{"model": "segmentation model", "dataset": "Sentinel-2 satellite tiles (TerraMesh)", "train_examples": 72500, "image_size": 64, "crop_scale_min": 0.7, "horizontal_flip": true, "translate": 0.12, "color_jitter": 0.1, "num_classes": 10, "encoder_arch": "vit", "encoder_norm": "layernorm_no_bias", "encoder_norm_position": "res_post", "encoder_activation": "gelu", "encoder_mlp_ratio": 4, "encoder_head_dim": 16, "encoder_fused_qkv": true, "encoder_bias": "all", "encoder_qk_norm": false, "encoder_parallel_block": false, "encoder_inner_norm": false, "encoder_moe": "expert_choice", "encoder_drop_path": 0.1, "encoder_num_experts": 8, "encoder_moe_every": 2, "encoder_expert_mlp_ratio": 0.5, "encoder_experts_per_token": 2, "encoder_shared_expert": false, "encoder_patch_size": [8, 8], "encoder_conv_stem": true, "encoder_layers": 6, "encoder_width": 160, "encoder_positions": "sincos", "decoder_norm": "batchnorm", "decoder_activation": "silu", "decoder_widths": [48, 96, 144, 192], "decoder_blocks_per_level": 2, "decoder_block": "basic", "decoder_attention": true, "decoder_upsampling": "pixel_shuffle", "residual_init": "none", "optimizer": "soap", "beta2": 0.999, "lr": 0.0042, "beta1": 0.95, "shampoo_beta": 0.95, "eps": 1e-08, "precondition_frequency": 20, "max_precond_dim": 1024, "one_sided": false, "adamw_lr_other_params": 0.0017, "grad_clip": 1.0, "steps": 6500, "batch_size": 128, "epochs": 11.5, "lr_schedule": "cosine", "final_lr_fraction": 0.05, "warmup_steps": 320, "weight_decay": 0.06, "adamw_weight_decay_other_params": 0.01}
Rows from block 2 of the decoder of a small segmentation model, named by matrix and row number. Rows with one number belong to one channel. Each number is 500 + 40 x the weight over its row's rms, rounded and kept within 0 to 999. All counts start at 0. Numbers have three digits each.
Before each channel's rows are labels from the 100 images, of 14976, where the channel reaches its highest value: "peak on" is the class under the peak. Only what is clearly more common there than usual is listed. The data: Sentinel-2 satellite tiles (TerraMesh).
# convs0: first 3x3 conv (decoder.mid.2.convs.0.weight, 192x192x3x3, each kernel summed), inputs 96-191
# convs1: second 3x3 conv (decoder.mid.2.convs.1.weight, 192x192x3x3, transposed, each kernel summed), outputs 96-191

peak on: snow or ice
convs0.153:483490466424510508477575486531466566499510516487437505506502467499473508520501490459512565545489543415481497513520479488463549547491431444578524525469513496541502556521501494480493537496564513511489483463599502505507482490530583471447442468545496592505497503494456456536482445533479529429
convs1.153:559494517459483501469484520533439473478439478489556505499518481544505484522526431530443441462502474523533531473508531564473433456482479478416470463479505526405582515524483584507536400474445422523498527560501465564457442471458480517518484475460521519479476492518531511439499503495462492505

peak on: snow or ice
convs0.95:508531497495451518483513500476544438462483573462527522472477471504472455445475459558502530487414514432525537462460405505467499468524517473528465513470526476511420511493510475501541492478451528429503465550472389435506482479480461462490487535460461447556586503508459438474492440499492482419
convs1.95:531491550567469508559498508491528462516538487489515498577557475520512439500443477549520493524433478510436496490530461462563432525490500500470540494451475473449530506541612568518442500523560500553506532443499472464457525490517558506521511518545527461427454500515564520529484550501505500448

peak on: snow or ice
convs0.190:417435504533467465469462470512555518471500473549515477449445502483474542528433475559532506457473518498522532458525435540492490545467484514476480493457478445478500501455495486528484503567470488485506518478556453495525494501451477436479506548524493532482442530495473484505461501576481448510
convs1.190:582601527597520575500477525502405550545463483516430454506482500474546522405552533497481510429468512431505533497484531514537577439475531525548527475555417532499513560521539504465587534494519506520554488530490458433476416515550455514534480507559467438554445530498495467501499472475518523498

peak on: snow or ice
convs0.37:527573455452539583515508493486481511553473464530444519481556476471499528531535463532498523553537492551492536473561442501441458524462486503507520502450448446490503460452598457507563504511443452455498444588508447472471526503396472455512515512508491496501513566509482477448562502424561498490
convs1.37:488521495596503512450531454523450518570476452493578496540452490554460467496525502402453576463482481529513507559492531473554439427460523538509515425502455477505480502541454508533465482551543489528472538479438499544395583483481469485535573482554489454481529444452540529618496486516509490480

peak on: snow or ice
convs0.154:547500553441522461515495506478559561497576496475473540521510537520456522421451507485493505439449500477495487545521392433521500550455460490498510503468501480449468480505605486475455501514451454525546421457490529526499479473560527461463480458540482550460501521441520503488505463531502483518
convs1.154:487485467546454508531524556563483490426545510504480466506442448538505514515509528477509497534516548557500617492407543453534455402507563490518506497509495541505503496463479455545433458533433489485510452532427488518484460472457474476532552500474533432490487455569463474574426516536470521482

peak on: snow or ice
convs0.2:460509497505436466500529532522563603497521512503576500535466540472510480472569451436471460436522435510510576476480472517464440514566536545540565532474490432453498526583523429542601575454535472485438490512475432477470512470505539495473581522542521498476490487414463523457508497476449474544
convs1.2:516488515522521470428514473533424449509550521540484510492464501511502583468434493495509626522488496500502483478476469547469497478482538550472499520451527481508568454521489506560518543481463494541508511478558465499509437543502478531454484455464471497424552449488542493454498500545556521483

peak on: water
convs0.122:582439528574526493474516518493535464432456524489489469431440597602564494538555458522481511510467504515503533467519499504495466542472511513534533414489468457472517527515518416489562512461602533510488547524536528528483488495542547487554498492542494539391478488454494489539523525551545590553
convs1.122:510521462547476539524510527515461490503565529544507458508526486428444530521553535479587516540506515482563487575574515489512522550524524488466453510555544604495506476489509565460504526506458503514510505509416442505512522456470427488489539519572464444575501539484439537528518476425484542468

peak on: water
convs0.181:480473534458479569486448480488442542479509527615479488506528533541406510517510508496485453527461595485513466549535525418568483467460470488454510562556466499496481579464450450563544519528513479481528508461476560521541518504540601446518528562500453452488499488531489570437476443515475500531
convs1.181:505525463526464473470526552538499410482529535482566555440477480429563566539525506556547518486534478528537489454529511487523480535457525529487542485501508523529506468498514571414535555473537499575469534588461545491514528526471436515538522517562451534478514481532563431496579513475505514501

peak on: water
convs0.100:450533472508502519496516514459483478507475537438419502465510451504523465519473552471482500486511457474500531527546568583504478508477461446503451485492581558550389503512539494543551450546470550477430549541525531472489474490529473521568531459490497520469543454532526521466528492452446503480
convs1.100:510525477402520480495482512570495493483491441476535515487521521443454518419514446439547521558494526462497507430456507449514496446532507475440552500500467500485515594545442524500498560516499466482518469438523476484489459556462446480466477485534507601552475451436542500504474511460496498390