A small segmentation model, trained from scratch.
Training: 6500 steps, batches of 128, held-out accuracy 73%.
Rows from block 2 of the decoder of a small segmentation model, named by matrix and row number. Rows with one number belong to one channel. Each number is 128 + 32 x the weight over its row's rms, rounded and kept within 0 to 255. All counts start at 0. Numbers have three digits each.
After each channel's rows are labels from the 100 images, of 14976, where the channel reaches its highest value: "strongest on" is what is common among them; "lies over" is the class under the peak. Only what is clearly more common there than usual is listed. The data: Sentinel-2 satellite tiles (TerraMesh). In brackets: how many of the 100.
# convs0: first 3x3 conv (decoder.mid.2.convs.0.weight, 192x192x3x3, each kernel summed), inputs 96-191
# convs1: second 3x3 conv (decoder.mid.2.convs.1.weight, 192x192x3x3, transposed, each kernel summed), outputs 96-191

convs0.89:228129137147144091110116158131166089090028094131076172177062101124108143145143134109155108091142135104136147065179127145099145124146091121138124104058144133137148135107178084121098143152071130101103125098175153134180140105119088037150162104139127111063084126124151113120120104058119088083
convs1.89:159148092195152165198093169171158156147150114161087156133122131119109149149100159168143149166142157155139182126121113116120072110156037084166142103139145142104132090092184133145083134091150133142154134164122074129078026085140138134114173142107168178189067174112085111105172152094175145128
strongest on: built area (74); crops (73); main land cover: crops (61)
lies over: crops (49)

convs0.66:143121149121147117137138156135112172121161179173131154172113111130088151132127110120104077135143168143084150123076131094089142104167118110093132104073102141147125154104073126131132135063154073150144119186174130139109155112121136089129138166123114111120089128178100112131164149144100093162
convs1.66:147155096136140160156102131117135136090106151136116097074139136110150114090146160167189127140121125135166144175142104159171168150114170083149168181144152154120132137152213133133083115170160087096132061127127177121163152140122072152144145188064120156137124113075089127150043126072121145128
strongest on: bare ground (84); main land cover: bare ground (54)
lies over: bare ground (55)

convs0.128:139125101103110112113184126100141136111101173138122101095152100112155148110106118127126127159164074120077158103136091148147087125132118138134120141069090138128104184142124096156125093158112110083079147104149153110073122109160125111137101128114118080113175120129102180099157124117117175125
convs1.128:130136116119158143151164109109141125122176119136103150126154118118091126117142064192162081133094095093115041148172100127127144211105102176106141171149094097142102140083124142124092174187171161140136098115141151100181129076121152166095131170112158193103156187106092109086082144179117129130
strongest on: bare ground (83); main land cover: rangeland (69); main land cover: bare ground (27)
lies over: rangeland (66); bare ground (31)

convs0.129:116112139133094189146121141080122175135098098107143135109176150160143150129113149084081155118103127110096126182183087092149069075113141143155094122097118145137158160088065085143044168139177101130123164118122147130142115087104218137165135158174146142161090117051117152049086091152104161143
convs1.129:116146110118137142114087158149073097163121108144119136129121184077172143189159128112125144118154175049207194125126165119151162110133114119116095132178162137128080163120093198122180049142108135118145101151174127151194115134152133103101088149089132152102087158119172137165124151135151151140
strongest on: water (95); main land cover: water (86)
lies over: water (89)

convs0.146:120125137123142116123141127210145114032106136136090123140101166103138191142119045177098187197135121117100133164138126153128110108124133129145099115088147155100187066072158165098142148123127164192114172098160106151117140101151101136128075123085111124131120143066141154096091134172132100060
convs1.146:155116109165139092177065149081138163137125152084131173176168080129138152070108112057163135058153087138137188173176112137107170165121153109120176174174047150153113143156166105140118183156139139129151093119096124123137142127157160130121106047105138158148163150151094108173155061142153152098
strongest on: trees (94); water (75); main land cover: water (33)
lies over: trees (42); water (35)

convs0.187:109144087015146130147122162144128135136134168122120100106093084083094158165101096171148130106105136162146116165122125096117181133159098094102107173089112158103116152109050124109129151090097108128132098100079122138133105110181176100089109081129112086135124106158091090127100141109088110097
convs1.187:112075140128094128126082101122123157150135116142095169101160105161095139105163159142107088087059131130103117135139138079186147108138099121117092107174088095165197111127167141166087101038084088142166110103137161134151088155129087100135130099152082105131096110156124139134107107092139139188
strongest on: main land cover: crops (45)
lies over: crops (44)

convs0.99:126155129119121113185086138112075112153093112067117094116158121076088132180138166142132154053112106093088109126168090144177220170111143098116081032123141110128179096119142128086124133127092173168124133098131135095128091065175130145142063074130105151153112196120154086112069094150166082091
convs1.99:173068145119160119128154123175135119110087160135129150120218151106156134097110084126121079183160131167125090116127152087128118155112105079141100137132116145154086132108103195148165114139128088124140116075049076096121060209137071085111143167120173125138142128114158154202110099102059164173
strongest on: main land cover: rangeland (70)
lies over: rangeland (63)

convs0.143:151086087146152154175154102111109169126136166130111094163162146119115110093140156126158126073170142144089105112143160112079091140169130100122143207092139165159130164112132122161170073106063165110071127113063141120143121189188087098119147143156148099091100157113125074139170111119113092123
convs1.143:132180138152110091144164156108142135074175068117145079118156183147093101182119106080107150146078093039128098120145159146103144177139099115083143072106126104115141190135088073137148194146108188111104168075164171139160095150104146093146144125167098206131123125122128137078135122205139122172
strongest on: bare ground (88); main land cover: bare ground (58)
lies over: bare ground (62)

convs0.125:166087129164094057170156126145147189136133129125179128144063167103192118113110091098098104159110139154086144149092118099143106141114175153096139152130080156042188182131119125116157184083093109133092095141145051123066174101168171097122130195115122122124129152104150104117101201144117160175
convs1.125:118103141146111094085118102137141133176139163163118119109160116187096124175091189130142149115086165159163168147126102151157083152111125100158170086101168054174156105170211152203121141200159109127126132147118175103107144108098110102129171089115108131159107177109145182144170102137120100157
strongest on: bare ground (85); main land cover: bare ground (55); snow or ice (47)
lies over: bare ground (53)

convs0.52:170161125105103182140085086182132130147166127168112184133102151113143117095114120133129116153108108136085097165154130168079150138121151136073145167183107145117115110113092094095109150167102110103186106081156133105051130080098114103135142196122162171116074123061129120116162112129056111163
convs1.52:149126113136204141140113166098161182176109131119116085140146131076145112120170125132114186090116174139186184110115052151115174115109156100108065088109185147157097104109124168150122105142137118137091164127159148123139111154150150118138170146071058125173140107184116086174138148109184232109
strongest on: main land cover: bare ground (28)
lies over: bare ground (25)

convs0.104:131070149076120087103075090127128180088068132189102141144206172090125080135149132171137090101106116141110114103174121152150118133132106167127103115121170148140135110134106157129137122141074089107107058175085183142127145137096131184125121119163109144110157195155109137107091166107120121126
convs1.104:133125077138167124116166144064132117090155101138131106155138091177103092133176131129161163126160127126156125157138127153122083095143161074102109066081135185081119109111064031134134127158125155074144132096116133160057164172142110121114223172095126152136120037141179102147132087125115116134
strongest on: main land cover: water (38)
lies over: water (38)

convs0.65:134175046064105170120134136112126106173173120108095120146150110143099159157150107130181098108107086117099099163086161132088064125139102150105124131127114157080113141094131112119081108098060129125118111090137082097145110075100140145151095097141134172141156173082107123186115142097157141080
convs1.65:143073160120125072185145140110097168103169145158083178163166094146086067118141162068123126091144122103101133112162055140113119141110126117152083127116142144122130129101141125171100106124155160151148117161086083141102162134190172107125102135159102095099077126097132191142115098123076142168
strongest on: snow or ice (49); main land cover: snow or ice (46)
lies over: snow or ice (46)

convs0.54:154123128146159116116136161077103186095124139126201125150144077115103134122083096110166121092095141160142085066142144117156115149129106173117062145082151136154182124173189100143099127206138156130118146133116093137168100082086134137168183090232119112136116155090139115162072156160119150117
convs1.54:077105140167123125182124157180135120155185175114124117183097153121114152169091169156192120137143095130129112126059122130123153150165160125164162149148165146155096069132146137137179190083191154181123100129144113129158112174134156133105098134030170144107134105202110099102176165103111099196
strongest on: crops (70); built area (66); clouds (55)
lies over: clouds (25)

convs0.107:106156123140093123123095110104166112058197107184162117117166184122142134104193163145092126123134164165072131061089082106099098074119148102070132114111103105138093135133112137152115167128182127177152120155117132120130144072177173112137112126103171141096165169079172137160149090148108079110
convs1.107:096178141138135119150136126114149118110038141111070146120076099144101146125155124152150113104122070111158138154137191162133163111153156120090122112133136061172118096122130058152110134178082124079192104127060146130136123151152123152114153092062130133132099093158135168088061167180129114086
strongest on: snow or ice (88); bare ground (73); main land cover: snow or ice (33)
lies over: bare ground (25)

convs0.31:114078133133090104170128126145111181155232189123118083158080077154133057083097113104118155079143157064172129143152176058123173144125145118189149123196120117137122070108125117093174105110116148095103095068158131083114167140105127138136072146153093099124205156125090061145091161067172137138
convs1.31:140094146197176114184150146089114121154103166136123159083159109132098105181167125151161108144119159118085126128108113077145057146139144120091144145144119147107052140098106147174130079066170162181114147119149127184091125166135143117118173153129150139094098113134158101141180132123075136178
strongest on: snow or ice (82); main land cover: snow or ice (51)
lies over: snow or ice (52)

convs0.62:204130144199144075149098126138129156134109093087143114097167097107125126171148121151123095127085110112095096124161128162109075118136090138140090140138095154203204137143100108150188122150113158105063075129119148112136133130172064147120197137165163093110114187134112129118074098086129139147
convs1.62:129105182135145145101159144173183099172138137095162168080142149086096144144146150141118119114173093157191091134121201164069193101116172127135151101158150140141081150169093148151161132146113122119139131151136091140188121186144125113142113154192116133152153114179135072110193129127126142151
strongest on: main land cover: water (44)
lies over: water (47)

convs0.180:079144147085116131174129094184076122167104129110165129094124125137139133169148154150117102138135104126104181151119120189162074137168146167086136129195210146105129110124131066160065146119082141154149130172128099147138083158113144086126114111162112137092117157178126153210119120145156047123
convs1.180:117090141175140104087147092144058180087120146077106142147112123174106119083186090085099112169160116146124122095126135087152120137136226120067107133119119103109146132117174151110108090139153095145128138131082135114109136104137178171142118167072060076130128056155133133086103086063078063192
strongest on: main land cover: built area (33)
lies over: built area (34)

convs0.12:118097139131135146127194108168144149149128101168125141121117183132128116104142160165178183090155133129143150048095131089105157104093079103161149110130092163086112122106110102109163129077117140115138151110141165140150111145103102082164101121174176062108160108163105070111123157104149091114
convs1.12:135137158152069082162040104169146123217138159175162205148131104130185150132105152124160147171162097154108131118122142102115108124181096174179159087132102091153186101150183083155150128084131121135097113138110125125187109193180088129104126123134138080113135139102144124147137132105092130143
strongest on: crops (92); main land cover: crops (86)
lies over: crops (84)

convs0.121:139124154107059106107096114043116096109128110182073142217154121131101126122112097106145118086144175132152102124075163170141119162144139154140111145156123152100173138120126136189113124145124120138153126091162127131150096068172084148137088156107109138093159156253097139105106144129116113128
convs1.121:143157113147162128138058144171189145138186122111137168110108144142178087169130117109143128177144094158116111165117120082119187141160107139194129142092094132140139088083117072138149142136131097122127072142112117160172110114110097117126111123142158136103177204117122091173087086146109126095
strongest on: built area (94); crops (94); main land cover: crops (88)
lies over: crops (87)

convs0.174:050102144113098111183133132122164152163063117153083099108154138083153103173134127177182062139096146140121125150150119150148164102138109118113094147103103163174081111075103163106162094106087163140129129202134107128135138112056095170129097142132137091081148112163147188099143104131117173082
convs1.174:201147119189103104105155124081159105123183129114178183200125103154115114064132072134105121118157109140163140118137207112123093129170165131141171108105160096132200137142149094150093110168142086129127162073132086104115108159202134115122159117110147111164179111086097082169111131129125099120
strongest on: main land cover: water (55); clouds (46)
lies over: water (58)

convs0.156:187178123169157154111180141089065170082139117124103075118052155142090076095129147133142083155160132156194174086178108175143136175139157048086085151130111173121106129107176143075190157123118145107080122176111158123111111145163117129123149079112096103089142126089155068107133117227134099143
convs1.156:131163102137115153174140215167151114160163149088128164126133137130194137128149021109153111085109123101107131178129112116111107107152065124114109127092121172131147123108083122174124135143127160146095118152099110083130091157070121076096108144099065128134122146109195189067120078087148168066
strongest on: snow or ice (83); main land cover: snow or ice (75)
lies over: snow or ice (74)

convs0.18:122152205086091208127140132156118084167075098086093108107075141138104148110127114172091146132155083123142094128107078108121096151109108135181083072161151120150130133105115109151101125083184144111095172113142129125118111050084149076143104129085094117109138094150081042135120090096167118186
convs1.18:127122162097135099158157127080083136071132107105113210167142111118104126094165089133130096069052142109137096130139117153153155132084152104105198179141113139103092161110171143099102127139110121114130104166073081159127095179143128163122147165080100113122081113124157199132168073114124141095
strongest on: water (83); main land cover: water (52); flooded vegetation (26)
lies over: water (61)

convs0.47:040093119112107155054167111113192166149093148102093122148205090112117168190162127185122135107115144096146108187147166083182125107130107112146137072147152166196108156077056167146130124129118109115119111096150142132147162153157118169185130107112157114102166097130138171099139124105116162170
convs1.47:170181111141123106104094128137143181165129154141192125112110214147182094131129131151159221093128193078137171111114096169095129107077134108131135177080127095118096121201185111163152084159161173098142174154130128115110133153085114112142150112157134120145125130121230168180128143099163115092
strongest on: clouds (73); water (71); main land cover: water (63); main land cover: clouds (27)
lies over: water (62)

convs0.7:177079138125112136129139113119109136161117084116087101163154129142158100105119110142155120148083168128167119130200086130160138137144085143122150142119110104059148128126147148113136162154192121151166096044113172170122154138134157111116156151111088208107103130157097130115151157123184108099
convs1.7:098126116166130098135106148038117188163128088148153117105143135133177144129139095117138151119111138138100093064115106136128084151113182131122173123150094165136138107131142152155111099110141125231076117155129123110137124139104127150141109029081160134151199152137145127118169145193162127081
strongest on: main land cover: water (30); flooded vegetation (28)
lies over: water (32)

convs0.110:165115101066148184092143093077112137141127129161104123125174154129104108094149190140131110159105150169147119092149116130175121122161109143114140233154082107131145109109097155107104168114101094095120139111109087095109139145104061172094149097083179167149108155099158173066180148065079121116
convs1.110:131161104132171088177150140123141161175129104071087136145053099206106173113105165063153134101167128074149107110131076166094111098127157124085116093124193134177119194119149113126111126125148136146062127110105136177136164120139161108185084127074132153092146105163142159120103105166126158139
strongest on: main land cover: water (36); main land cover: bare ground (25)
lies over: water (32)

convs0.58:111147133144133185145142156128128160102104141135154203120100147061183104165152121143131099050123097176175114148068128114079126106098097087075172085168129173050105110125137167110095112105105101121114148162093159163113053175085122156072145092095114113118169082128152105121124100129137083050
convs1.58:146172113120108125109082119135086081156109168185147143096128158138079118181079067082122088137164134106105150129163134115152101136137089144176087132121078150169126132153104133103106079114131137114137097158127112176133109090094134108127040096160124203100110181129116079130102193140079107147
strongest on: trees (88); clouds (58)
lies over: clouds (25)

convs0.134:098093091118069104049080144149082057098109131151125112090110107111118136170117154125190107134155065121106118137165085137154126156126114110131118071106131104089139116159155141087110161164127127142109122109111058124118105117206089067146128052059122173084127117099117122118149128139140133106
convs1.134:089126101112085135095104106145159134096145151200158149137142134121158154103105077147186160099134100167191154153130125131077108130134088057128123162118088108098118107133100160182127094143090163056104161131125167138145113071101100099123161119198188104130154150144162131156123185131147123068
strongest on: main land cover: rangeland (50)
lies over: rangeland (45)

convs0.184:085131124178105130183179089104114140082120121130128151143096088126167121155109133160154066177133116113091142106103131134079212142129103087118151165112136146161154139102136136207161154114185165123103147136135098145087104192138148091113059081095159165096149141125143179095122120139137101176
convs1.184:151095162118179125076158127129119149181147141091170117154138112073073135151122115058140163109088150134090191085065114159068128151127115128098179126101102125142066080160138143130113122159181111123171134198128136098109070138124149099130127161088106074107056135149135159192124200117142155087
strongest on: trees (96); built area (66); crops (65); main land cover: trees (62)
lies over: trees (76)

convs0.182:090152115113109127120170113097142129162132161168157145157129127140139122107199124136116114168117133123132128101085157029153119106098052103140129138168141119124130120124106119179132115161128123118108043072098132109168152077131205111178148092123157082106168145180147092123121075081139112194
convs1.182:119085202179156107081136137162077095138135174153134165169065157097208158104121136192120124156144096100117078125128133116141138104111171167109123086177163139106107070130100120129169178141156129171139176146116136165120136183063125124200128128138120122104142119163163092096128060112077142139
strongest on: crops (100); main land cover: crops (94); built area (69)
lies over: crops (88)

convs0.36:142178091177147117099152131099146109092096147143162119117151119180134113129174150121078118138154125130115131137107141174135126151100056175166106091114153097076099088106145048112082142093131117131126194099124147163167149110121171159168131122129139097127137119113110154103174155091075135122
convs1.36:096148085061132076142075095150145125145116120126121145152107083154199131063191122177107128172150125142145162172144074064164081078157081117100106173093101146131144111141124150193121148137121156155084086106135144134106137169112073117123141048093090153161124156155129143118134137154133134100
strongest on: water (80); built area (74); crops (68); main land cover: crops (45)
lies over: water (59); crops (40)

convs0.81:110137043099152101167145122146154143114084160088132136071149165158178128192146084175082109128142127170099124121110139122142054076171083124127108115116089125117099126149142112155195129084102151146102121141123173136165122101177117113139133167169135156098117092168130121124120103097096009188
convs1.81:131130157186081115171102127099107103140184140104107089148074087082134139047123135075153136077159126071156122128103130070116169108099094160108112121166129100184100104113133157069152226108150120069140114153086102152123071175126142117124132134112090076159108132214108143143149140126140164105
strongest on: built area (66); main land cover: built area (56)
lies over: built area (54)

convs0.3:104140148151131104126122118097078137132112099142181086143091119093083095116158218142134098088146090095188139085086115096146148191147148150101153088111105169116143159207129133076140129161099075130175064184146092150125162128180111169115125090108170115092142156079128129163109117119197120117
convs1.3:195104132115113132062158099193125151091125177104127147190143147114149123074150074132104125158132168117114103133161132150066089100094118059089121127117104145137068120099103070137186113162142124125098195108118147104127109143123191100080168195131134165140124084150152115081157053119106151123
strongest on: main land cover: snow or ice (33)
lies over: snow or ice (32)

convs0.141:117174141127115097112074138151140156143123121150161192128090199081103113176131098140170163113151105097150149123152151169058037110100121127117161109140152198085137112151104145146112088170105114197127154115090086162134109118108142123115150159058148163104053187079171134162124102197111102111
convs1.141:069098112183165159142135149103142096090193116130085078107151091137136157131119153128116132080172168176118113124123144068158136122132124124133160156112068114166141119109118139163189127086102077077165117078143102164165124120154171135085139141109163113093237125133101098121168139085139101091
strongest on: clouds (79); main land cover: trees (48)
lies over: trees (49)

convs0.185:124171080119087169126126175162048104061120154161096188141144124104110113073091134192152122061139125132108128103144153113205146211117121077094112156073109133132104082130139133075063148131119115114100087136125154141195127132160094185151097125105179161124176161050115149217087143127127152095
convs1.185:137116149142186144153146113191123155144118098152132141114138164077157148095153135157122102181115132106117161173126119149057157118138108174115103085132106160139150116098140103209144153106105107087125133145159104063121108135090130095083185140135062131148131069150099077079174089086140167164
strongest on: snow or ice (48); main land cover: snow or ice (40); main land cover: water (33)
lies over: snow or ice (38); water (35)

convs0.101:123118122123108165160160090121078149150110137098196145119129228134117110195191127117112205130148141159118151156137091161097107109108097173137122140136149086059189152150150186156110079155155117110139153121127108121130156158125149132063145117233111072138128185106126125171124098134155102113
convs1.101:137122108138116076158095147144121127154122154134081172202148073097139191168104166086179062084116100086123100145107088102102141123124187116130151117178131157154070119100149106075190134161189169161166083160095132153150140194113124158147094108049114120111068084134165162120129172133069166163
strongest on: clouds (73); main land cover: built area (27)
lies over: built area (28)

convs0.105:069136102125141104141137141095168154147131155111212084164109076121132133112125103108132144099142126124082082081150119126098091137149131082161076155067072146084148110124119153132081117133166104084136149155127188137128127116037146134136111092180113137139089125145131133153168108131147137127
convs1.105:107132115091130066159152089099132153102046072124096124133093127128103125107165157108150093138090145124156119077114094183107125105110165125120149123172171105159130176123141099131179116127225143150137155182175143101124131191143161134133149110057114143046148126152155119156100113152096142118
strongest on: bare ground (81); snow or ice (64); main land cover: rangeland (51); main land cover: bare ground (34)
lies over: rangeland (62); bare ground (30)

convs0.115:150174203157116122171107169170136136114114112145094103147041118107117150101129094115185102116118093137178108113134184164111141197147133155076121157153079170112163156133130147141132171143140138167108077131149171159076094171204128117098126064134116202144098113090145148136077160119138130121
convs1.115:109171145146079122092116110158151154134150086142164129136130149136132096103112133136101188170098201099104128164189139129096185104114062140176136144161131166191112127123148144092144084103159138105126156145172145139163051121079116154146146133141122110156125179200150148117192086158107209079
strongest on: crops (66)
lies over: crops (37)

convs0.147:173115129101124139177100148155136112163119086151143140135143136180122106137173159096103136091108183124132143158152098163136141148156129117150145119214182126135102145110094112141140196065166058183156129118078085157126075188133108161121127114145158068134146143184200144131117152134116085183
convs1.147:149087168137173200143193089107138145131116132181137082093108169077063107152090086161098081140136122086100105120140140106092096135095097113099116179095136085104060141076130141057117131139151155135121111103166188096131126112150182120114146169086170163127118144160102110075106146108137167170
strongest on: main land cover: rangeland (66)
lies over: rangeland (70)

convs0.32:096112083177133123102164152081083145111163161101103161144105133136105125062118092144135123140149131147142131126169196142164143160123147111128155122146172162122099125117121170084063102169195043117149123112122179150159139058142136153100090107156152086167137085109110099200109142124141175157
convs1.32:152171137111124126137086072124156195097135096123127129141201096123127132191140155095197137127140180135138144142068080136071164167134128127157120141159152061114165097148171078163154111117130185166103114102196106095134125152117057113146157127125157154143112123156129117107200102191097139132
strongest on: main land cover: water (43)
lies over: trees (49); water (32)

convs0.50:157167145161150126119161080079128114114078104072122114165092085131098182142098102104131089178189144128156147117066071099131144150129110125112159129051125123127135106088093094149110131106131079099100177130140119149129124070144114116110138137127132055162222110120106122187129133175156218143
convs1.50:117128081186123120172041103173117124131144121168138163141130130127136076185115118177105116052106149145165145057154117136168117147131124094097100161139098136126065152150129118139146159131117145108142147098131203123103149134131160131125201133174054161090112179106064102109142155089121103082
strongest on: main land cover: trees (46)
lies over: trees (51)

convs0.109:120160118143102152102144081121144159104078150155077136147173143144091162138190112112203109148141131074102153159134088096116120232152066173108149115137135163137054153077156118086162147124116181160131188117143120102190093156202159099167144166073119106139118141208115129116181107114161122104
convs1.109:173081144133072071086182125172112075122181134124180154146157150126175148102100127127067076093122117176103112083090142097106160140113124193094060122128162083172179115170120121094149119139137131175123157136087104100098142122125142162148176109161107054117131094083112128167081111102117134167
strongest on: built area (64); main land cover: crops (43)
lies over: built area (29)

convs0.23:082167118148092117170116100099131158132139082215132082181127136128144160158086097156130120194123094101117123211111174115144090118109114078134155167098132116152168119073146131183180144136176105122167097103159130156130132140126148055143085106097156103104121148144134114121133127094108117172
convs1.23:165151190137131133076155154127110125202198118109193145087158141157160084098119139151147191095137172102091154082144051206135159202064145132133106148126143173148149131117114151116171148194118090171061159101139141113120154082120101168120127120219138123120144156106140137177182180104145157174
strongest on: trees (96); crops (84); built area (82); main land cover: trees (44)
lies over: trees (49); crops (38)

convs0.46:078189094142133094106153166141064131170155114123131085140156094131113131093185154126138122165096132078193112182127109159102106151105137213134120062164196100124098143129125123069103082130139142167124134084132135130114140142118124179096098085106144165193110135133119139165107174137163172153
convs1.46:124142102085122176120137095054120131126144059141168114111117107148097111152137160160137191107089183121149103144169152159139178143106114115071085163157127166137157140164166137107131123121170159115158160136146186124154095136150120137137145143126124143132124115078131123164128127141168133094
strongest on: main land cover: water (46)
lies over: water (51)

convs0.9:180166114105126151079122148120153164144083126138174117100160190115118054222175130140115109094142073112122144152170095121144121105129132134100182118148144140073098087117103135145103160090139103168115121119100090081113111181079179096103090129123134022142105124132132101110124107131103153180
convs1.9:058137165197170157141159120107115156108176126189088071116124073092115113131117105099095128102105153080103132169144152090134098144148090130145160111166159129107060077075099097080099145156120128168123135104166112124139138134147138132108104142097155170113096104138096099079082131166122105158
strongest on: main land cover: rangeland (60)
lies over: rangeland (60)

convs0.145:120088122134095123099149145140102127139131109090117114099153138114141090193138108118129129116152183148109121109142070112170063164161054131123157122148133096186144091154124096136128103120178172141123151155151128138186095116123204099161141130121108168139106162097087118149101131180128086151
convs1.145:204193143152110084125161159167091131098127202078152133160127146122109181115150124089130119220173131064105187109132076100137102181070088112089141121116163144057145163117127112149128112110167110129152105156074124153147128186145120121137106086120088129143116124114136158104228098089169150111
strongest on: built area (97); crops (87); main land cover: crops (58)
lies over: crops (48); built area (25)

convs0.27:129079144083127128145132154121149107138121114094104093123139155084101156121155120154129123125146146157152146061103111145139170148114176154059106107155136127116170139062095102145077139108131151142167134108086133098087117114134126148148143099110099102100073213184118077191165067178147133157
convs1.27:154160060168052155093118077179141079154137089146199094123069136174111088079215128124109103106124142114114167091096208122128095125144092169141127126173067081130104094109090121136093069066132106130097113113096124132101100147134135100098121184172137166137151145083154057130090128079151125143
strongest on: main land cover: crops (48); main land cover: snow or ice (37)
lies over: crops (41); snow or ice (36)

convs0.164:182111148141170096146120134110111115137124108075101159154126113150164116114114119183096107093163063206115072086142173141114110177162075105154168128124153178046129143191168100112160124098135106079157101130101131153132157121155156118133174157110129161074170111104108131115165103111076074184
convs1.164:125172124187123128093037142187057136139112091144144063116119129137110158121084164086080142057167139102106131149123147109085111110153153149100171136156140169093101091163128136078203142101197121133115139145097114146119120160188098189137113111095083120153165131079150144128157135128188152144
strongest on: main land cover: trees (49)
lies over: trees (66)